{"encoder_arch": "mobilenet_v1", "model": "image denoising autoencoder", "dataset": "crops of objects in photos (Visual Genome)", "train_examples": 123503, "image_size": 64, "crop_scale_min": 1, "horizontal_flip": true, "bottleneck": "denoising", "downsampling_factor": 8, "encoder_norm": "batchnorm", "encoder_activation": "prelu", "encoder_depths": [5, 5, 5], "encoder_kernel_size": 5, "encoder_stem": "deep", "encoder_widths": [80, 160, 320], "loss": "l1", "latent_channels": 16, "decoder_norm": "batchnorm", "decoder_activation": "relu", "decoder_widths": [48, 48, 96, 192], "decoder_blocks_per_level": 2, "decoder_block": "bottleneck", "decoder_attention": false, "decoder_upsampling": "pixel_shuffle", "init": "torch_default", "residual_init": "none", "optimizer": "soap", "beta2": 0.95, "learning_rate": 0.0022, "beta1": 0.9, "shampoo_beta": 0.95, "eps": 1e-08, "precondition_frequency": 20, "max_precond_dim": 1024, "merge_dims": false, "one_sided": false, "adamw_lr_other_params": 0.0019, "gradient_centralization": true, "magnitude_pruning": 0.5, "max_steps": 5200, "batch_size": 192, "epochs": 8.1, "lr_schedule": "cosine", "final_lr_fraction": 0.01, "warmup_steps": 150, "weight_decay": 0.2, "adamw_weight_decay_other_params": 0}
Rows from block 3 of the decoder, named by matrix and row number. Each number is 128 + 32 x the weight over the matrix's rms, rounded and kept within 0 to 255. All counts start at 0. Numbers have three digits each.
# convs1: 3x3 conv (decoder.decb.0.1.convs.1.weight, 48x48x3x3), inputs 30-39, a 3x3 kernel for each
convs1.0:128143112128176084128155128128128153128128165112180128137128128128086109128174123128128128128109128129146128128176161110128151128120128189136058239095128166128128176063126133062128128137128124103128128128091128128107151194128114255128159151167128194131197229128142180118
convs1.1:128128128128128143128106128169185140220255171185128124128128128088128128128128128122128122171177167057095128128128128128039128144128193128085105143193048183128128128122128176128160128115128128128128128128129128124128128128141097177166152143128128128128235209106154128128
convs1.2:122147078128128095128128128128128108128128129132128128128188149128226188143185128128097128096028128128149128128128128102128102186183128161111128198128128128128128128128145155105081128128128128099091057101124096128062128128185093110218107128128128089097128087110128088104
convs1.3:128057129128128195095128089128128129128168148128185164128161128128128098128128128111131128191233177108128105102100100128059120087144128128092128128067128128195128128098084130180129128154128128159131128181128128128128128138128128046094135105105128117128137174125150164128
convs1.4:120087128128128136128112128151128128176063128150113128106152132128128113128128128118128164129128095092128110133128128111125128128128128128106128195123128190128148140128076109103087128128106067067128128128128082128128079128075128128117128136114128182128128050128107086128
convs1.5:118072128128076128128128128128128128152128147127168097109128128128128115128128112137128144138128128128064106128128128105000091128128128128096128128128128128128128166128128128163128114128128128128128128128128128069060128128128128128128128164128128128146184213128128128138
convs1.6:096054222128193082128070128128128139141128128128082094128128128128128128128128108128072143148164128080128113128074086126128081095104128112174128128217128241062137128229051171061147060128128090128169128055047128164128128104107128140134144119128161158128128201128140202108
convs1.7:128214128128157128118206137128108128128128156128145099114098092128128107128126144137255128143177153128109128159199128107128162128128100128128128105092128128175128128128128128178178128108142143150128163128128128128128093128128128073143128148160111108128128037139128128128
convs1.8:128083128128056090143128128115128128128176128128167128128130197128033197128128164128210092128207128128127160128187128128128128128128135128128128128175128128138098128125103128141081128128128099128096128128042119128128140160097173220123099128128074085128052075124108128107
convs1.9:128016128128128128128131128082128128128215128128128155097141146128120151128152162128077073128054133128128135198057128071000128126165128128128128128000115056128092128128165128102128128128164178128126075092154128166103128071137109128128123097128187197128128128128128128128
convs1.10:128128128128128128093160128128128103111014128128135128155153128159158187128047116128128128230253128091153128109026107128184126128099128146123181128029069128128084128124159142128141128128109113128128178128200149178128128128160128092130128128094128128128077065112128128146
convs1.11:128078107077105128170047128158142128194062128128128128148148128106128128079076128113128128119128128128170128081116096128041068130054065128128130128128108128093128156128128142036128136213128111139128130084128128073110069071128128128128128197074157168128128087128113128128
convs1.12:061175120072128055128128093128153128128210128122244128105128128128155153128128123072128128064027132140128128107083100081107128128080128128072095108169094095128048066128128164182122088107128128160128198128024155128128128128128169159191128156128128128111128167106125128091
convs1.13:129067128128190230088179121128101160100172128128232098143082098080128070128169177163168128158167137105072103128255183128128128128202212104136153128172156128153122156115119128210128144098142128126128128215123128128105128220097189158128149037199128044189128214128188213096
convs1.14:083052158100128128128128112128128128128128063128128128163145164156128141128152128128177128098128092154208128128128083128124166114133128168189168077109128145122128128068038076128128110128145128128072128177190114128128150189047035095242122088135128128128105097092128097128
convs1.15:128095128199128128128002092128128128121050115175133147137151128128184154097040128128128098176065128085207151128145128096116073113053128184128197128112203146122128128128128162128095074206128128128128083128190191159154158128128081163176128107128128128128096192128155185128
convs1.16:128128160128092103128088056128130128128110128128151128128128128128128128128128137128117128128103128111111149107128105128128128128111207108128128128128097128100128128128116103087087097128158143128114211128128128128131128128111168134090083065128128128128117079128164178128
convs1.17:171196179154032128128175128145128128107128128128128128128128128128105137128128128128128128153079172128128128128128128128035128128176122128128137138128128128090112128126128128178128150128122128102099128098128128102128128128128128128128130128128128166128132093109128143128
convs1.18:145215128128128142154128128128128128128179128132149128113128128097019058128128098112144128128128128128128148128128128128128128128178128119115128128128128128128128128128128128128100083128144128167128128128070056078128104128128128128110061128218128128128128069125128128077
convs1.19:128128128128152136128128152154128128128131112128137140116128103128128093128128078128150128128128139141128128128107128114128128128128128128064150170000255137072128153128128153068128128128145128147154186185128128157174099128128128056093128104128169191107230184080128129116
convs1.20:146072128128128174128128191128169128105053128128128122140083128115128176128128176097128128128128128128171106105150128128076117128128128000136128161207243128118128090128128143124128128172128161073093043092135128148128106170128128094102128128128133076128162128128168146128
convs1.21:128128128087128128128128128129134128128128125128128128128128128112176194128096128105112158128100087095128128128069128143255128181127128115103128142128185128128128128128157127132102121192128089128180108118053128128128128106134128128128128128128128135128189185128128083128
convs1.22:146092128128096128150173128128128128128174128128128128128128121153128067128128128128165128128128116128087128107128128095071128128128128134113128153128128128128135128128165128128128128128128113128128109128107114115128128128102159128028128142119124128128128159169128158128
convs1.23:223200128128128128128128128095128128128150128128128120112108128128086119129128128187181128128054161128125128144128093163173167128128106128128128087128117128030128108078175067116088078125107128066074198128163128148128128128128152106128128128128128156128128151128095101128
convs1.24:110106128128128128128128128124113133121113128104088128128128128128118128117128110125138128112128116128128104128128128128128128128128142128159128128128128128128148130150114087128128124128128123128128128128128109128084128128160128128128128128128128128143128086117128128160
convs1.25:128023232148128208142042089128128128128128108169125199128168157128128128128117128128128128128064128128128107103089137171221128137162128128128128128124128128050128183240175128128061128128158109142155217191239127128121128128127114128112128128138189128176079128128128128128
convs1.26:128177128128128177128128073128128128128128128128101128128155128128129128147140128121128090128057085110147128090128128196237179110098115128181128128159128128070178128251131123128167160150166146128103095093159128145128129128128128128128128128128099128128105042128128128128
convs1.27:149147109137203073062096128128128128128128099149085154141128128128178128128095128128128100081186093061168078140128095128113128105049128137128128128128139128128128128128128152128145128200190128128121063165128170227137128128128110066167163114097128124128157151128128128167
convs1.28:128149110162177128117128177133140128128128093128128169128128128128084109120128128136128128128155142128236128128128128128172128128128098128128128197240128128120125145115120149099024133128128141128155178164128128128143128165121128128143128125175150128128154186128128082062
convs1.29:118128210133227128141142128128097128128146128128128128128128105107171156128156166153070159183128136128128162128106128161046109128128181163128128128128128103083128128128077114128031112128128128128128028128104128092128137128080098174128108140109156128142147128173128141134
convs1.30:166128128128047093128086128128106128112135138139128128128177138128079128128128128128128128128233148105128128123139129128083128128128077128175128128131184128128128128128110175224161166176157128128128128128096128112128097130157133255112158192128146128128100060128128128171
convs1.31:190221171128176217128128128098133128077128128128085128128128153170128141128128128110128066075141128128111128128184128128128118128051108128128128083176128128108128128128162128094086097106112128128128151128048128128116150158116243214001115176128128082128128128161128128128
convs1.32:128085160128078128128115128128128104123161128128128128128128128097140128118128122128128128189149128128104128128128080173187128128152128140192128107095128128130128128128128128149195128128140128128145203227255151207136149128122128072100158128128182128128145128128153128128
convs1.33:128141126128195153128150128141090128101059128128142128128128128128128084128128128114128128128128140156128141120148128127128128146073128077128167128128255128147134128109128128128068128139128128123110136123046135124128127128083128068069130128106128243128255255243145205152
convs1.34:128132128128198128128152120128128161112159154128103128128128113145128080114128128128128156128129148128110128106128128106068128108128128128128128066060153124072128128128128101095070128126128128158128193173171128128135128143128140053125128128128056093128100097128111079128
convs1.35:128117129067128128082110128128095128128084128143092111128201128054255177095201128157128182185061151113134104177130167188128128128177128193128143255128128158128128217128128201128128149154128097128128038128128115128105128183151245241170153128175128119117230181100128100128
convs1.36:128128128128155156163109106128146128103101128128128128128128128128128128128128128128121128153128128128091128128113128043189170174128128128138140174109111051000128140143179156087128116101128128171104128255128128177128128128128128128166142128111136169125128090128171128128
convs1.37:128128077128168099128128109128128128187218128130196144128128128128079128128124128128128135153128128194121137128155128161232128128120128128128128144102036128128036069095128080146128128128128128128128070128128128098128128128151128177128128136128081140128128093102091116128
convs1.38:128184128159179241104171128128128128136174128168128160091128128128128149128128128128128128169128160121128151128105128110128114128128171128128105097128128139115144128187148128031088128128128144128128120104169106137128128142109128096128128102128069124128216128128147209128
convs1.39:128060128190255128097128128159159128128202128108128128128128138144128128145158094128128134128107156128161128128147128147177128164183104139128128078128128128083128128128128128012162128143128128128147210188150128128128128101120128049082128083110128102128128128109128166128
convs1.40:128138111128166107128128128077128128128128128094128128128128128106087170128128128106128122119128154100128128171075091128096173123128128128112128128060192128178128128128151128128128128128128200183155238201235172128154171128128128123174128147128128178128059193128128128111
convs1.41:128128082128173102128128092096144128015111095128128128128164159128128249121109179128101128128245128069156145144128128166127128159066172111153128038191128099171128167128128128128144167114128130121128255000066150101111128128128194128234154148145128214128128241128112128093
convs1.42:077128128184232097128146128128128128123128128128128119108128128118112142139125128128128107128242097195128128151189147131146134128122151128140128089061133128128128126128128081058131128128121128128146004073093087128110186198128107255074128198163128128128128128163128128128
convs1.43:106128156137082087128128128128164128128128128128181128125107112128128115128128116137128159099201100128101128128128128128128128105155128146176101128255063128187107139128093128182061128049119128078082097062030128128089128149085128136168128159128146162128128110138128128128
convs1.44:126053128128235148128107128128128122128055134128128128128128103074089076113128108128172128128181128128128104128128128154000128161184186076132128128057104031038128217139124128208128128128125128096128125217128128109152156073104128142164128128128160082128113166128105128128
convs1.45:128128119128200128128128128128120128128112115128093128128128081128128109128146091128128094128185128123079128106077113128124128128128154096157128102097128128128128117120128119146128113117121106128128058113135103128128083128122004073185053122084128128128201179128123105131
convs1.46:128166128193128104162128102128128128128099128128128128128163171161236194128128022128128137128147211154128190128066128084165176124091128123128128128047118128059128150167128128147128161153147145128128093128059128128055128095185128128236128220075108128102128097104103093184
convs1.47:128069118079000128128128128128128128077057128048128123128141128159111125128146110128128092134128128103122128151122128128128128128165128128093128128073128103128154128087128128227139128132128149161178229212205151167172140114136155139128156128128128061105105128096128089124