Weights of a small image denoising autoencoder.
Training: soap at rate 0.0022, 5200 steps, batches of 192.
Rows from block 3 of the encoder of a small image denoising autoencoder, named by matrix and row number. Each number is 500 + 50 x the weight over its row's rms, rounded and kept within 0 to 999. All counts start at 0. Numbers have three digits each.
After each channel's rows are labels from the 100 images, of 14976, where the channel reaches its highest value: "colour at peak" is the nearest of a few named colours to the mean colour under the peak. Only what is clearly more common there than usual is listed. The data: crops of objects in photos (Visual Genome). In brackets: how many of the 100, against the usual share in percent.
# conv: pointwise conv (encoder.blocks.3.conv.weight, 80x80x1x1), inputs 0-79

conv.36:543367451451500404449500533461560500500572655500500500500500462500500417500464500500500543500500500500361480454526500572500500535500416579500431500500500500500447500500544500611409500500475469541500593474500500435500544416616500472500513432
colour at peak: black (97 vs 18.1)

conv.66:500536421500500544500500500500500485500500505594442500500500429586500414555500439516500500410500419500496500463482548500500423500452557500500365500500500382500500500391500500500500500289457500500505552509417500500500454465463542500433438578
colour at peak: white (55 vs 7.5); pink (29 vs 10.2)

conv.76:500500493590500404536458500500458463500550482500469500500485500500500396482500482574500415500482500500460525457533540500500302500652474500392508500466500582500426543434633378500551453545500454500500500500500500500478548500500500470475536500
colour at peak: white (95 vs 7.5)

conv.20:500433485500500448519500429500456500572500500605512354500500500561500444500489500500500500500500500431500408496521484500500472500441500490500500383497528500500500500424500500420428500500500500436500767500464500500428473542500500500426500526
colour at peak: black (97 vs 18.1)

conv.48:398500476500500448527500470565500461606514500500500500386500500500399412500438500547500489500500500500552544500544500500445413500500500450562480500500500500500500508461500500500500346426500441399500500552359500500525500534695500500500500500
colour at peak: white (100 vs 7.5)

conv.24:500566538558546500500591517596500500566500500500515500548500500435500500541500500500443500500456500500596500500500548500568379530500500500500500500500500536500545500500634489445547500500570500500500684394500500565513583500500550396500641524
colour at peak: white (98 vs 7.5)

conv.71:404459500500500289508524514500500553500500500458382500512465500500489407500500626500500500531500447500500489613523519416500501500500500460500500500573500500610515547459522366495500462496425440500500572515486500475456511517500500500529500615
colour at peak: white (61 vs 7.5)

conv.16:423500500500545492372500500550500500500582428500500446500471500483515500319509536555404500500338617500500503500500500500478504500500500500500429500572519461500481563500500531511584500453572503500469500499342500538500500500500498509401476520
colour at peak: white (81 vs 7.5)

conv.29:500540500500460630500500453500536500569463500677500323500398500500498500500500500500500435541500500580500535459464580500476500500500500500533552388581500500460500500500500473418449525548500584500500500500500500598500500500602500500596500500
colour at peak: black (93 vs 18.1)

conv.26:563500500500500427500465500500500500500500500505500500567599500294439500500500577500596502537543601500510500446500500500500565500500606500500506619542419500348500500500500500480500444500500549500500500500610500635500500500488500500500500500
colour at peak: black (83 vs 18.1)

conv.70:500461441417500659500500500547500541596545408516423500500437554500500432481536419500495569610535454454500500500500428504500500418412449500500495498638500626500412563442500564500500500542500500574500500500523500500500481500500526428500515489
colour at peak: white (48 vs 7.5); pink (33 vs 10.2)

conv.62:500500500500500537660500546479500500500500467470500500500500500632435573577500500500500500500500500500500582388437480518500500532524455596500500474553449500500551460397593500522500378500500500449455541500500500500500554500309500500500571557
colour at peak: white (38 vs 7.5)

conv.51:500539468500500500500447510461500500476500454532500507500500586500500500500500500507500545561500411454414517500500455500500500433500500500422317575500609500500404500500541500629458437559510428500500536529451583500500401572620500402453500500
colour at peak: white (95 vs 7.5)