config = dict(
    model='image denoising autoencoder',
    train_examples=123503,
    encoder_stem='deep',
    residual_init='none',
    gradient_centralization=True,
)
Rows from block 4 of the encoder of a small image denoising autoencoder, named by matrix and row number. Each number is 500 + 25 x the weight over its row's rms, rounded and kept within 0 to 999. All counts start at 0. Numbers have three digits each.
After each channel's rows are labels from the 100 images, of 14976, where the channel reaches its highest value: "patch colour" is the nearest of a few named colours to the mean colour under the peak. Only what is clearly more common there than usual is listed. The data: crops of objects in photos (Visual Genome). In brackets: how many of the 100, against the usual share in percent.
# conv: pointwise conv (encoder.blocks.4.conv.weight, 80x80x1x1), inputs 0-79

conv.24:532500500516533519500500500535500500500534437500500473500479568538483500500477500535451500451463530457500500536500533500452500500500500500548459458500532512477529500500500500526500479500522500514546500500491500533457448497500500500516500500
patch colour: black (53 vs 18.1); red (32 vs 0.9)

conv.0:500482500456523500500466500500530529473549476500500500455500540500484485500437533500500468472500500466500534523473500500500500500500500458522458525456459509500500562539543498500457488524425502500513500500500514486520500531511508500500500500
patch colour: white (51 vs 7.5)

conv.20:500500500475500500500500486438500500500500500500500508457499545535500462513584500500515460500478500470500500537500500500500500500538500500524500500541500470547500500500549486500449500424500500459500500544477515492500500479458534486466500481
patch colour: white (56 vs 7.5)

conv.70:500500500500500500470500500485500471477500500500500479500500553500500500500504500500463461481438500461464500500497534500532500500436500537493457500507526535469491500500500500500508489564500541530500500500500454500451512422467545500466500500
patch colour: black (75 vs 18.1)

conv.10:500499536500500405472483500492499500500496500531511500499465470495500500543466500500520541511500500459456500500508500500466490532448518533500499479500500559500500480522500429541522475500480550520496522512463500537511517496500500500511483500
patch colour: white (74 vs 7.5)

conv.34:524500500467500475485500500540500500500500511500500500500500500500500500500505500463404500500500500500476500536436480500500565500430500500500500500500500471466520500500506516500500502470546500487500540557500500500500500500500500588500533500
patch colour: black (64 vs 18.1)

conv.53:500500450490500458472500500500500449500500500500500500503500531530495500599451500435497500500513500466514500500453500500500500500500500500500454541518527500481500525500515510500472515500513500500520510415535500500500537460500500528488500500
patch colour: black (87 vs 18.1)

conv.15:538500578522505500500506500500478500527500500500500500500500500479500500500482522500484536539493500555500568500477534520500500500492534554500504500500467464500500500522500500500514500567500564500435525500500532536526500500481500489487452500
patch colour: yellow (35 vs 0.6)

conv.38:500500503535500500500465480500500443455538500542462509486543500500500500500552482500500500549500500500500520500459464443488459500500509476484500560474540539500473547500476500500500500500506500440500500449500518490500538490523500500524500500
patch colour: cyan (64 vs 1.1)

conv.27:565473470511476541530472466455500538506521481500499463500500565500500486525535491500478500477435518485478518532500541457500500468500500446510525500500483511469500500458477500513500500479500525500507475523508500505500515500500500536506500442
patch colour: black (96 vs 18.1)

conv.78:500541490500500500481500478537500480500500411500457473496500500472500500500445474525500497500500475474485476500475466500500437500524493500463500514504564500483500500479500500426487481458461468528474498500484494500500468500458500500500500518
patch colour: yellow (54 vs 0.6); orange (42 vs 1.4)

conv.4:486500500503530466500509535500500551500522533528500542500500500520537500490500500500492500500481552576477538500500500500522533535500484545500550473539500480554487526478500500500500500560506532531500530500538468533500500521525500524519497514
patch colour: black (95 vs 18.1)

conv.6:549478500464500474525464530500544537463500500522500500500500479500469481500456517514532500500473500513483517523528500457447526500500500500522458523476447547500500561500518467476478534500487510527500500500500517475487500500500547468500554500
patch colour: pink (35 vs 10.2); white (30 vs 7.5)

conv.77:500500448500500500500500500500500514500500550500500523495500500500416482470500500500436522500460544459500500504500471492500500471535500482500438461550500539500500500500526465500474500472541521500475500526440500468500473500500536507500500500
patch colour: black (94 vs 18.1)

conv.69:500500550483500500500500526500500489461500478485500497462500500517500500500500441500500573534465530500533500500500500476500522427455455500500500468556515500500500506420500464500515500500500521525500500500500500500500532473528500500537500463
patch colour: black (77 vs 18.1)

conv.33:534524451500517487478538500480500549473500500516500474523500554531500500500500468500500459500474503554454456532521484454511500532527500500500478483500500506500500500555500481494500500452500490500500505434542500464492500522502536473500461481
patch colour: black (96 vs 18.1)

conv.28:500519500512500500500500500500446500500500501500500500500471500500553500500500500500510469500500500559500500419500514500514500500482500500481500500527500580533500500516461454546500500500500500500500500459500620500500500500500500500500476500
patch colour: white (76 vs 7.5)

conv.48:500511433500500545456500500500500506500500537535500485500500540500581471530578450500500442458500500500491500439500500512500465500500516500500500500463500500531500510579503485500500486500500500500500500500500500490487500500500500500500500488
patch colour: cyan (70 vs 1.1); blue (26 vs 0.7)

conv.45:500553500500500500500500500500500500500500500521542518500511560500500500500509454500529500548500500500500577433500483500500478529462538526472438500500500500578516524500464500500464488483500500500493500500517500530500520471500500547500481488
patch colour: blue (52 vs 0.7)

conv.50:543523474500500500500500500577500473500500550500488500500482540500500550536455500500500455512459526467470500542525500539500500480500500536500465500515476479500460516520500476496494500500500530520500469500577527519541500500500500500500459500
patch colour: black (100 vs 18.1)

conv.9:500500469500500471500500500451470500500518500502500500490474483500513500500497500488466500500475495434490475500475509494500500492500438474500500451544500451543500454533476487500486500521450500535459461500430500500517505480500474493484447458
patch colour: black (76 vs 18.1)

conv.66:478523500488528465500543466500538541488489500500500489500457500500512500497455500500558471498500468517500556500489500485456468542500526500500500545506500500493521469500537528500468475507468500526500517500488469437500500500543472556541493500
patch colour: white (26 vs 7.5)

conv.3:500500481532534500507500529500500500500454520500500530500500500473563459532500500500542500500500548500448542452490500469500472500460531500500500500500444500532500525563500500500473493471458464500500500500504540478479500500517496473500452531
patch colour: cyan (74 vs 1.1)

conv.21:500500484515513518452486472526526500522485504525525487500539500559514500531500500454500456500513452480500506479470500500523533480496477500523465526541500526500500570526500532536500549533491536507481500443511492500519521485516498497500451500
patch colour: black (58 vs 18.1)

conv.37:512500462543525464514529500500500500522475500500500500532451543552452468500562473500473567500500500500467500500500468500500500479537540469500468481553500525500499500561475500521500500541500500511500500500527500496520516500505500472500466500
patch colour: black (98 vs 18.1)

conv.73:500500535500489500500486500500500500500500433500500500533531483547517500500512553529500500517479498583500541528508500512473500500505511500500518477566500537461500475415500500536518500511500514500500526500500463500469536530500500500500532500
patch colour: orange (41 vs 1.4); yellow (34 vs 0.6)

conv.71:545500500500500523514500500500513560461515500547500500500500500501461500463500500500567500516433474523493560531489427471500545498483442500500515500518500500500491500500500500500500500520481500500500500500520516500477500529473500569518500482
patch colour: black (100 vs 18.1)

conv.44:500500500572500500534470500500500500549491477459519500500500530500490500500512475519500500500500500463500509437500466471500485443500482489486500500500499460500524485587483500488500539500500538500500500500500500500500500500500507399500483500
patch colour: black (86 vs 18.1)

conv.59:500500547500500436500500500450484491500467474500484500500460456500463500512540537500445500474500500500500489500500500500494480500614500500500500500547500500500500505500500500473500536526455500500500500500500500500500500563500500447500500500
patch colour: yellow (68 vs 0.6)

conv.51:500481500500500540526468500436500500500500500543500500456532500506475500500500500513539476500458476500500500444483458496520500501548511484471500529482500500498500500438500500505540500500400500500500453500500500548500494464500500500500500525
patch colour: white (98 vs 7.5)

conv.19:500500538500496500467500500470500500500500455487500478500509605527500500549500550500560464500500547500500500533500500500500413500502500500500500500563489500500500500489500500481512500500500500524485500485546485500500479500500548500522500500
patch colour: yellow (40 vs 0.6); orange (36 vs 1.4)

conv.68:500529500500519523500563497485500500500509500545500471509533552478545474510500500470512455500500533533500500500500527468527465523486500480518500515508521500500496510529553505500500555470484500500500461500481500451538515491543500540540440500
patch colour: white (25 vs 7.5)

conv.52:500481484558500433550484500479500525500536500500454456500462548500485553479500500500500500439441500500450469522563459450500503500500500500500475500500500500500500500500500500493542500500536481500500500500500500500471500529500500500500500500
patch colour: black (100 vs 18.1)

conv.16:500562500546518500500500510500500500534500549500500508500532534458500500558500500500542485500501530500459524439500500500500500501500500500450480500500500494537475549475499483547452500525500500500500500477585500474500500500500455500499500500
patch colour: cyan (46 vs 1.1); blue (43 vs 0.7)

conv.62:500538452500477500500500501500507500512500433500468500520500566500500530427448500500500512500476500475500500500558531494520494555500445500504466500500500500500529450500500460487500542464500500500500500533500477515500472500500545500516500500
patch colour: black (60 vs 18.1); red (32 vs 0.9)

conv.14:500500500500500500505481481500500462540500500500482500500494500507500527540500464536481532500448523547500528460500519533500467509500509492500471412606500529500485500500500500555483500502500500500500500500500474500483488500500532500549500500
patch colour: white (59 vs 7.5)

conv.41:473500473546496500500565500513518504500500468456517500492529549500474500500500500500500499500434510500500510470531500500495507500509470453500500500456500468471500500522500500500526500500549500500542457500590500500500544500480560500500500500
patch colour: black (100 vs 18.1)

conv.56:500500476479446512558487479553500471500500492474482500528522500500544500500500500500520435500527500548500500446500500500500467502500500500470500500444500500495500500500528499500500500429500536448530500500500455500500500500500441500538524500
patch colour: white (96 vs 7.5)

conv.7:532531500509531500543500500500517500500517429507528500500500500484500500500482453436500500519500543500500500462500500530555539500500500561500500500461500500431500500517500507500500526500500500498557500500474487500488527500449520559500500500
patch colour: black (44 vs 18.1)

conv.29:500500500500500500540544492453500500500500500500459500500447570554500500500500459453500500500450500504500489543500470500476500500500500500500500529552551500500500454518520500452443532500500500500500500478462500500540500472500500500468472482
patch colour: black (100 vs 18.1)