Rows from block 2 of the encoder of a small image denoising autoencoder, named by matrix and row number. Each number is 500 + 25 x the weight over its row's rms, rounded and kept within 0 to 999. All counts start at 0. Numbers have three digits each.
Before each channel's rows are labels from the 100 images, of 14976, where the channel reaches its highest value: "patch colour" is the nearest of a few named colours to the mean colour under the peak. Only what is clearly more common there than usual is listed. The data: crops of objects in photos (Visual Genome).
# conv: pointwise conv (encoder.blocks.2.conv.weight, 80x80x1x1), inputs 0-79

patch colour: white
conv.39:500500477469502500500485500500472500611500482486500500546468500495500510488510520500500500479500537458500524533483500538502531468500523547572523500500500500530500447520500494500508514484486455494500500500449520529488500479500500533488478486

patch colour: red; orange
conv.15:500500500545500500485500500500478500500500500500473500566500500500500522500526515512500500490512531533500573425531500488500500500541473500500500500500500500500500500500578494536500460500500500464521513500549431511455500490520500500537532524

patch colour: pink
conv.64:541475500500500505500516500500500534522446568500489473430454516500500448500500509519500500472500483500550500463500500487534485481500476500539500462535458542565500474500500519522500500500468496500500547461500500500500500500500500500500534515

patch colour: white
conv.41:473487500469455561500500485500500537500500500500457500500500534469509520500488491432475500450501500500500458500472500500500500440500500500447506541512500500500500500500543500500504500477450522484500478504500444500500500500500586500515500473

patch colour: blue; cyan
conv.72:462481537532500500500500500500509500533500456500500459463475475500500500500500500425463500524535500530500500537500500500444500406488524482517500500500500500500441500457500500500543500500515553465500500500500500500500500483467500500500500467

patch colour: white
conv.11:445464539477500562497524500500500511500500500583500500515500566500535500500500500500487516517500500500486546512468500500480500500512500465541500500500500545455500500445500479450500500500500455500485500500500470523500517500500536500461500543

patch colour: red; orange
conv.50:500531500500545500471500452500458504500500500473500500520500500426500509500500496500491465500500500481468500426482455491500500500449412500500500500465500500460511500500510485500500520467500525487500517500461443500486513500500500510500556500

patch colour: white
conv.54:500500481500500539500500500500547500412463500476500503481500500500480522500502522500500500570500475500500452527500500531556500500500500500500519532500500500500466500524500500500500455464500501523531500500576500488554500541525505495500500447

patch colour: white; cyan
conv.60:498535500486500535525480490500500528500500500500500531561500548536528538500500500500500500514500471500500500500570500451500500500500500500516500500500496499500463500446500500454500450575480515500500516500476500500500500502454551500500532431

patch colour: white
conv.36:456500512486505500500500500500435500477526542548532500500501500500500515531500539500542430527508479435493507500500500557500500550521500485500500522488474500473500500500500500458473500500493500462500500500520500438500500500500500500500567467

patch colour: white
conv.17:500475479500500522534506500549497500500556500524517500476392500500500500500500500500500585524500500500500491464500517500500500500508500500500500500517500520526461500500500467500500483500500530500500500567500500500581500479500524500500500457

patch colour: white
conv.24:538500500463544500474500456440461500477489500500471547500541524529500521500459527522477455500549488500476500500500500524500500477449500501522500500500548497467500500526539559500500540490500500500500500466479533500500500545477500500500471526

patch colour: white
conv.4:500485501476479500499493554500500457500525500477500500500500500500462500491505500484461500500500500478486500500545500448484454500527418500500500535461500554500500500457567530500516458500475500454500500500500500441542500500489474522500487500

patch colour: blue; cyan
conv.44:551500546478513472533500500514484536500494500500500539448500521500500500500500523500522500461500500484472495500507500500533515519500579527500522492464500458455433463479455500500500500500500500447535464523500484500541516469500514500485482517

patch colour: black
conv.7:525500515500456500478466532473500500456480500500500500431500515512490500500500500500501500500500495500500504528470488538449500523465539500557500524507456479461534498488535414500540478475500500540525476500517500529481500500510488500529487534

patch colour: white
conv.14:500500454438537500500500469491493523529500500500500543548466500500500436500515468500500508500500521500500458500500500545577500477500542516515500450500500500500500534500500500479500500500535532406500489500508500500500506489474500500516500500

patch colour: white
conv.62:500500500515496500512500500500449479500500515500456490500500500500500500500558522478500519496475518500444453485500550500500441512504463500500500512567500554500500500464500548500500482500500500500500500566482500482540459490500500467566517500

patch colour: pink; white
conv.42:500500500510500499500478500537500534528500500500454509500500500500557500500480500500543500500512532484500459500526500465500500500500500440500500500446500500600518500500556500500470525439500524463474500543500500500500539500513453500500500500

patch colour: white
conv.2:464518500509516518500500500509434500500529453462500505462488500483465500500482478493511500500481489479486468500500483478466521500454497560561484484500522410500500500472500500500561500500500476500478515516502500457515529483490457494500500479

patch colour: black
conv.65:500410500500449500464529525481458448500510500547546525500500542450488500467500527538529500487500526500522502486500500500500521500478478500434500500523507500512500500532527500467500500500500520500500500500500533535500494500536500500471549501

patch colour: blue
conv.78:500472500500500500499467500500531468500500486500519532433500500528500489500484500540500500500540500533500543567533500463468500500500500500507500500500500500500461500500500500500472474524500500548466500500533531500474459500393500500500540518

patch colour: white
conv.30:558500487533500496467489464541453492515519439500500469454500500512500518493511500500500500500480500454476508475531440500478477500500500500500500500500500500483500436458532500515528500562438469500500500500500546500535518500500500500500533500

patch colour: pink
conv.49:537500500500500545559500601473475500482500500500528509500500500500500485454500500500500501554500500521500494500500500500549500500500500500500478480500500532551500500500500500500524500459549446467500534526564500500546500500500500506500500530

patch colour: white
conv.37:500500500501500500482525524544453500473523476539500559500466500438500478500500487500500500500500456500500522475500500526500567500538500487455500500500500467500455500547500515500469472500500474500467500554500450484444500500496469500500537500