Weights of a small image denoising autoencoder: decoder activation relu.
Rows from block 4 of the encoder of a small image denoising autoencoder, named by matrix and row number. Each number is 128 + 32 x the weight over its row's rms, rounded and kept within 0 to 255. All counts start at 0. Numbers have three digits each.
After each channel's rows are labels from the 100 images, of 14976, where the channel reaches its highest value: "colour at peak" is the nearest of a few named colours to the mean colour under the peak. Only what is clearly more common there than usual is listed. The data: crops of objects in photos (Visual Genome).
# conv: pointwise conv (encoder.blocks.4.conv.weight, 80x80x1x1), inputs 0-79

conv.22:128146140128128128128177112128128189158128108128128128128156128128128128196128100100128136128107055219128128000128106128149043187165128128128105128128128128076128128128105128128107128106145128128128128073128077128128128158128099132128128128
colour at peak: white; pink

conv.65:175168128128031128128093135065128128128128110128128128128128145128185128128086093128128073128128128128052078070157128138136080163128089128072145103128128128128128128128157128128128164082128128032109128130079168110083035128076128128128135128
colour at peak: white

conv.2:128162128128079145128128106128128126153053128128151128128128128128128106148128128115173096128158089194128128128128128172128076128040040128096099100229128192160128138084137089123098105107128128177128128081075164157128174128092141128091163106
colour at peak: white

conv.13:128128151057128128128104128077128128153140063099222128128128128117128074108128128128132128143168128128128128128100128146128112128128189174097128169072128128128128128117128128080119128105094128128128128177070128070066128051119065203093067079
colour at peak: white

conv.47:157097128085147128128128190128237128111128128198143128114128097182101128128128193128153181128158159091177128128139101099128092128128150128161149178046128128103128134128128128091128128128128141128194169191188128128128086164183128163128161128
colour at peak: white

conv.30:128159128128128128061062107066128068115193128103121128128128125187170128205128128128128128128128095161128200128173144111128078128128128128171082128048126128081128141128128067128128105138167128128128078103128128037128128128128158128088073128
colour at peak: white

conv.5:128128063096128123128178133128128149128128128093106128128115128125105128094094084128086128097074075073128128178108128092182128128128128128096117128072128021128128128128216189076186128105191058082088128128128128128128128128128128170128128107
colour at peak: black

conv.75:128128116009074128087128128128128128128066166128128128128128166178174128128128128128085128081199128128128082128128111128077156128128128051128141048204150143104104132198147128128103083128170155128128159191128111128128128158128128128127128128
colour at peak: white

conv.8:116103176128128060128073070128078128128140128128128138175088167128128128128187128088075207116072162141128150175163128128128128128194154205128167128162088153128128128103157128128128128128191128203114128194154128128128128145128086128128163169
colour at peak: black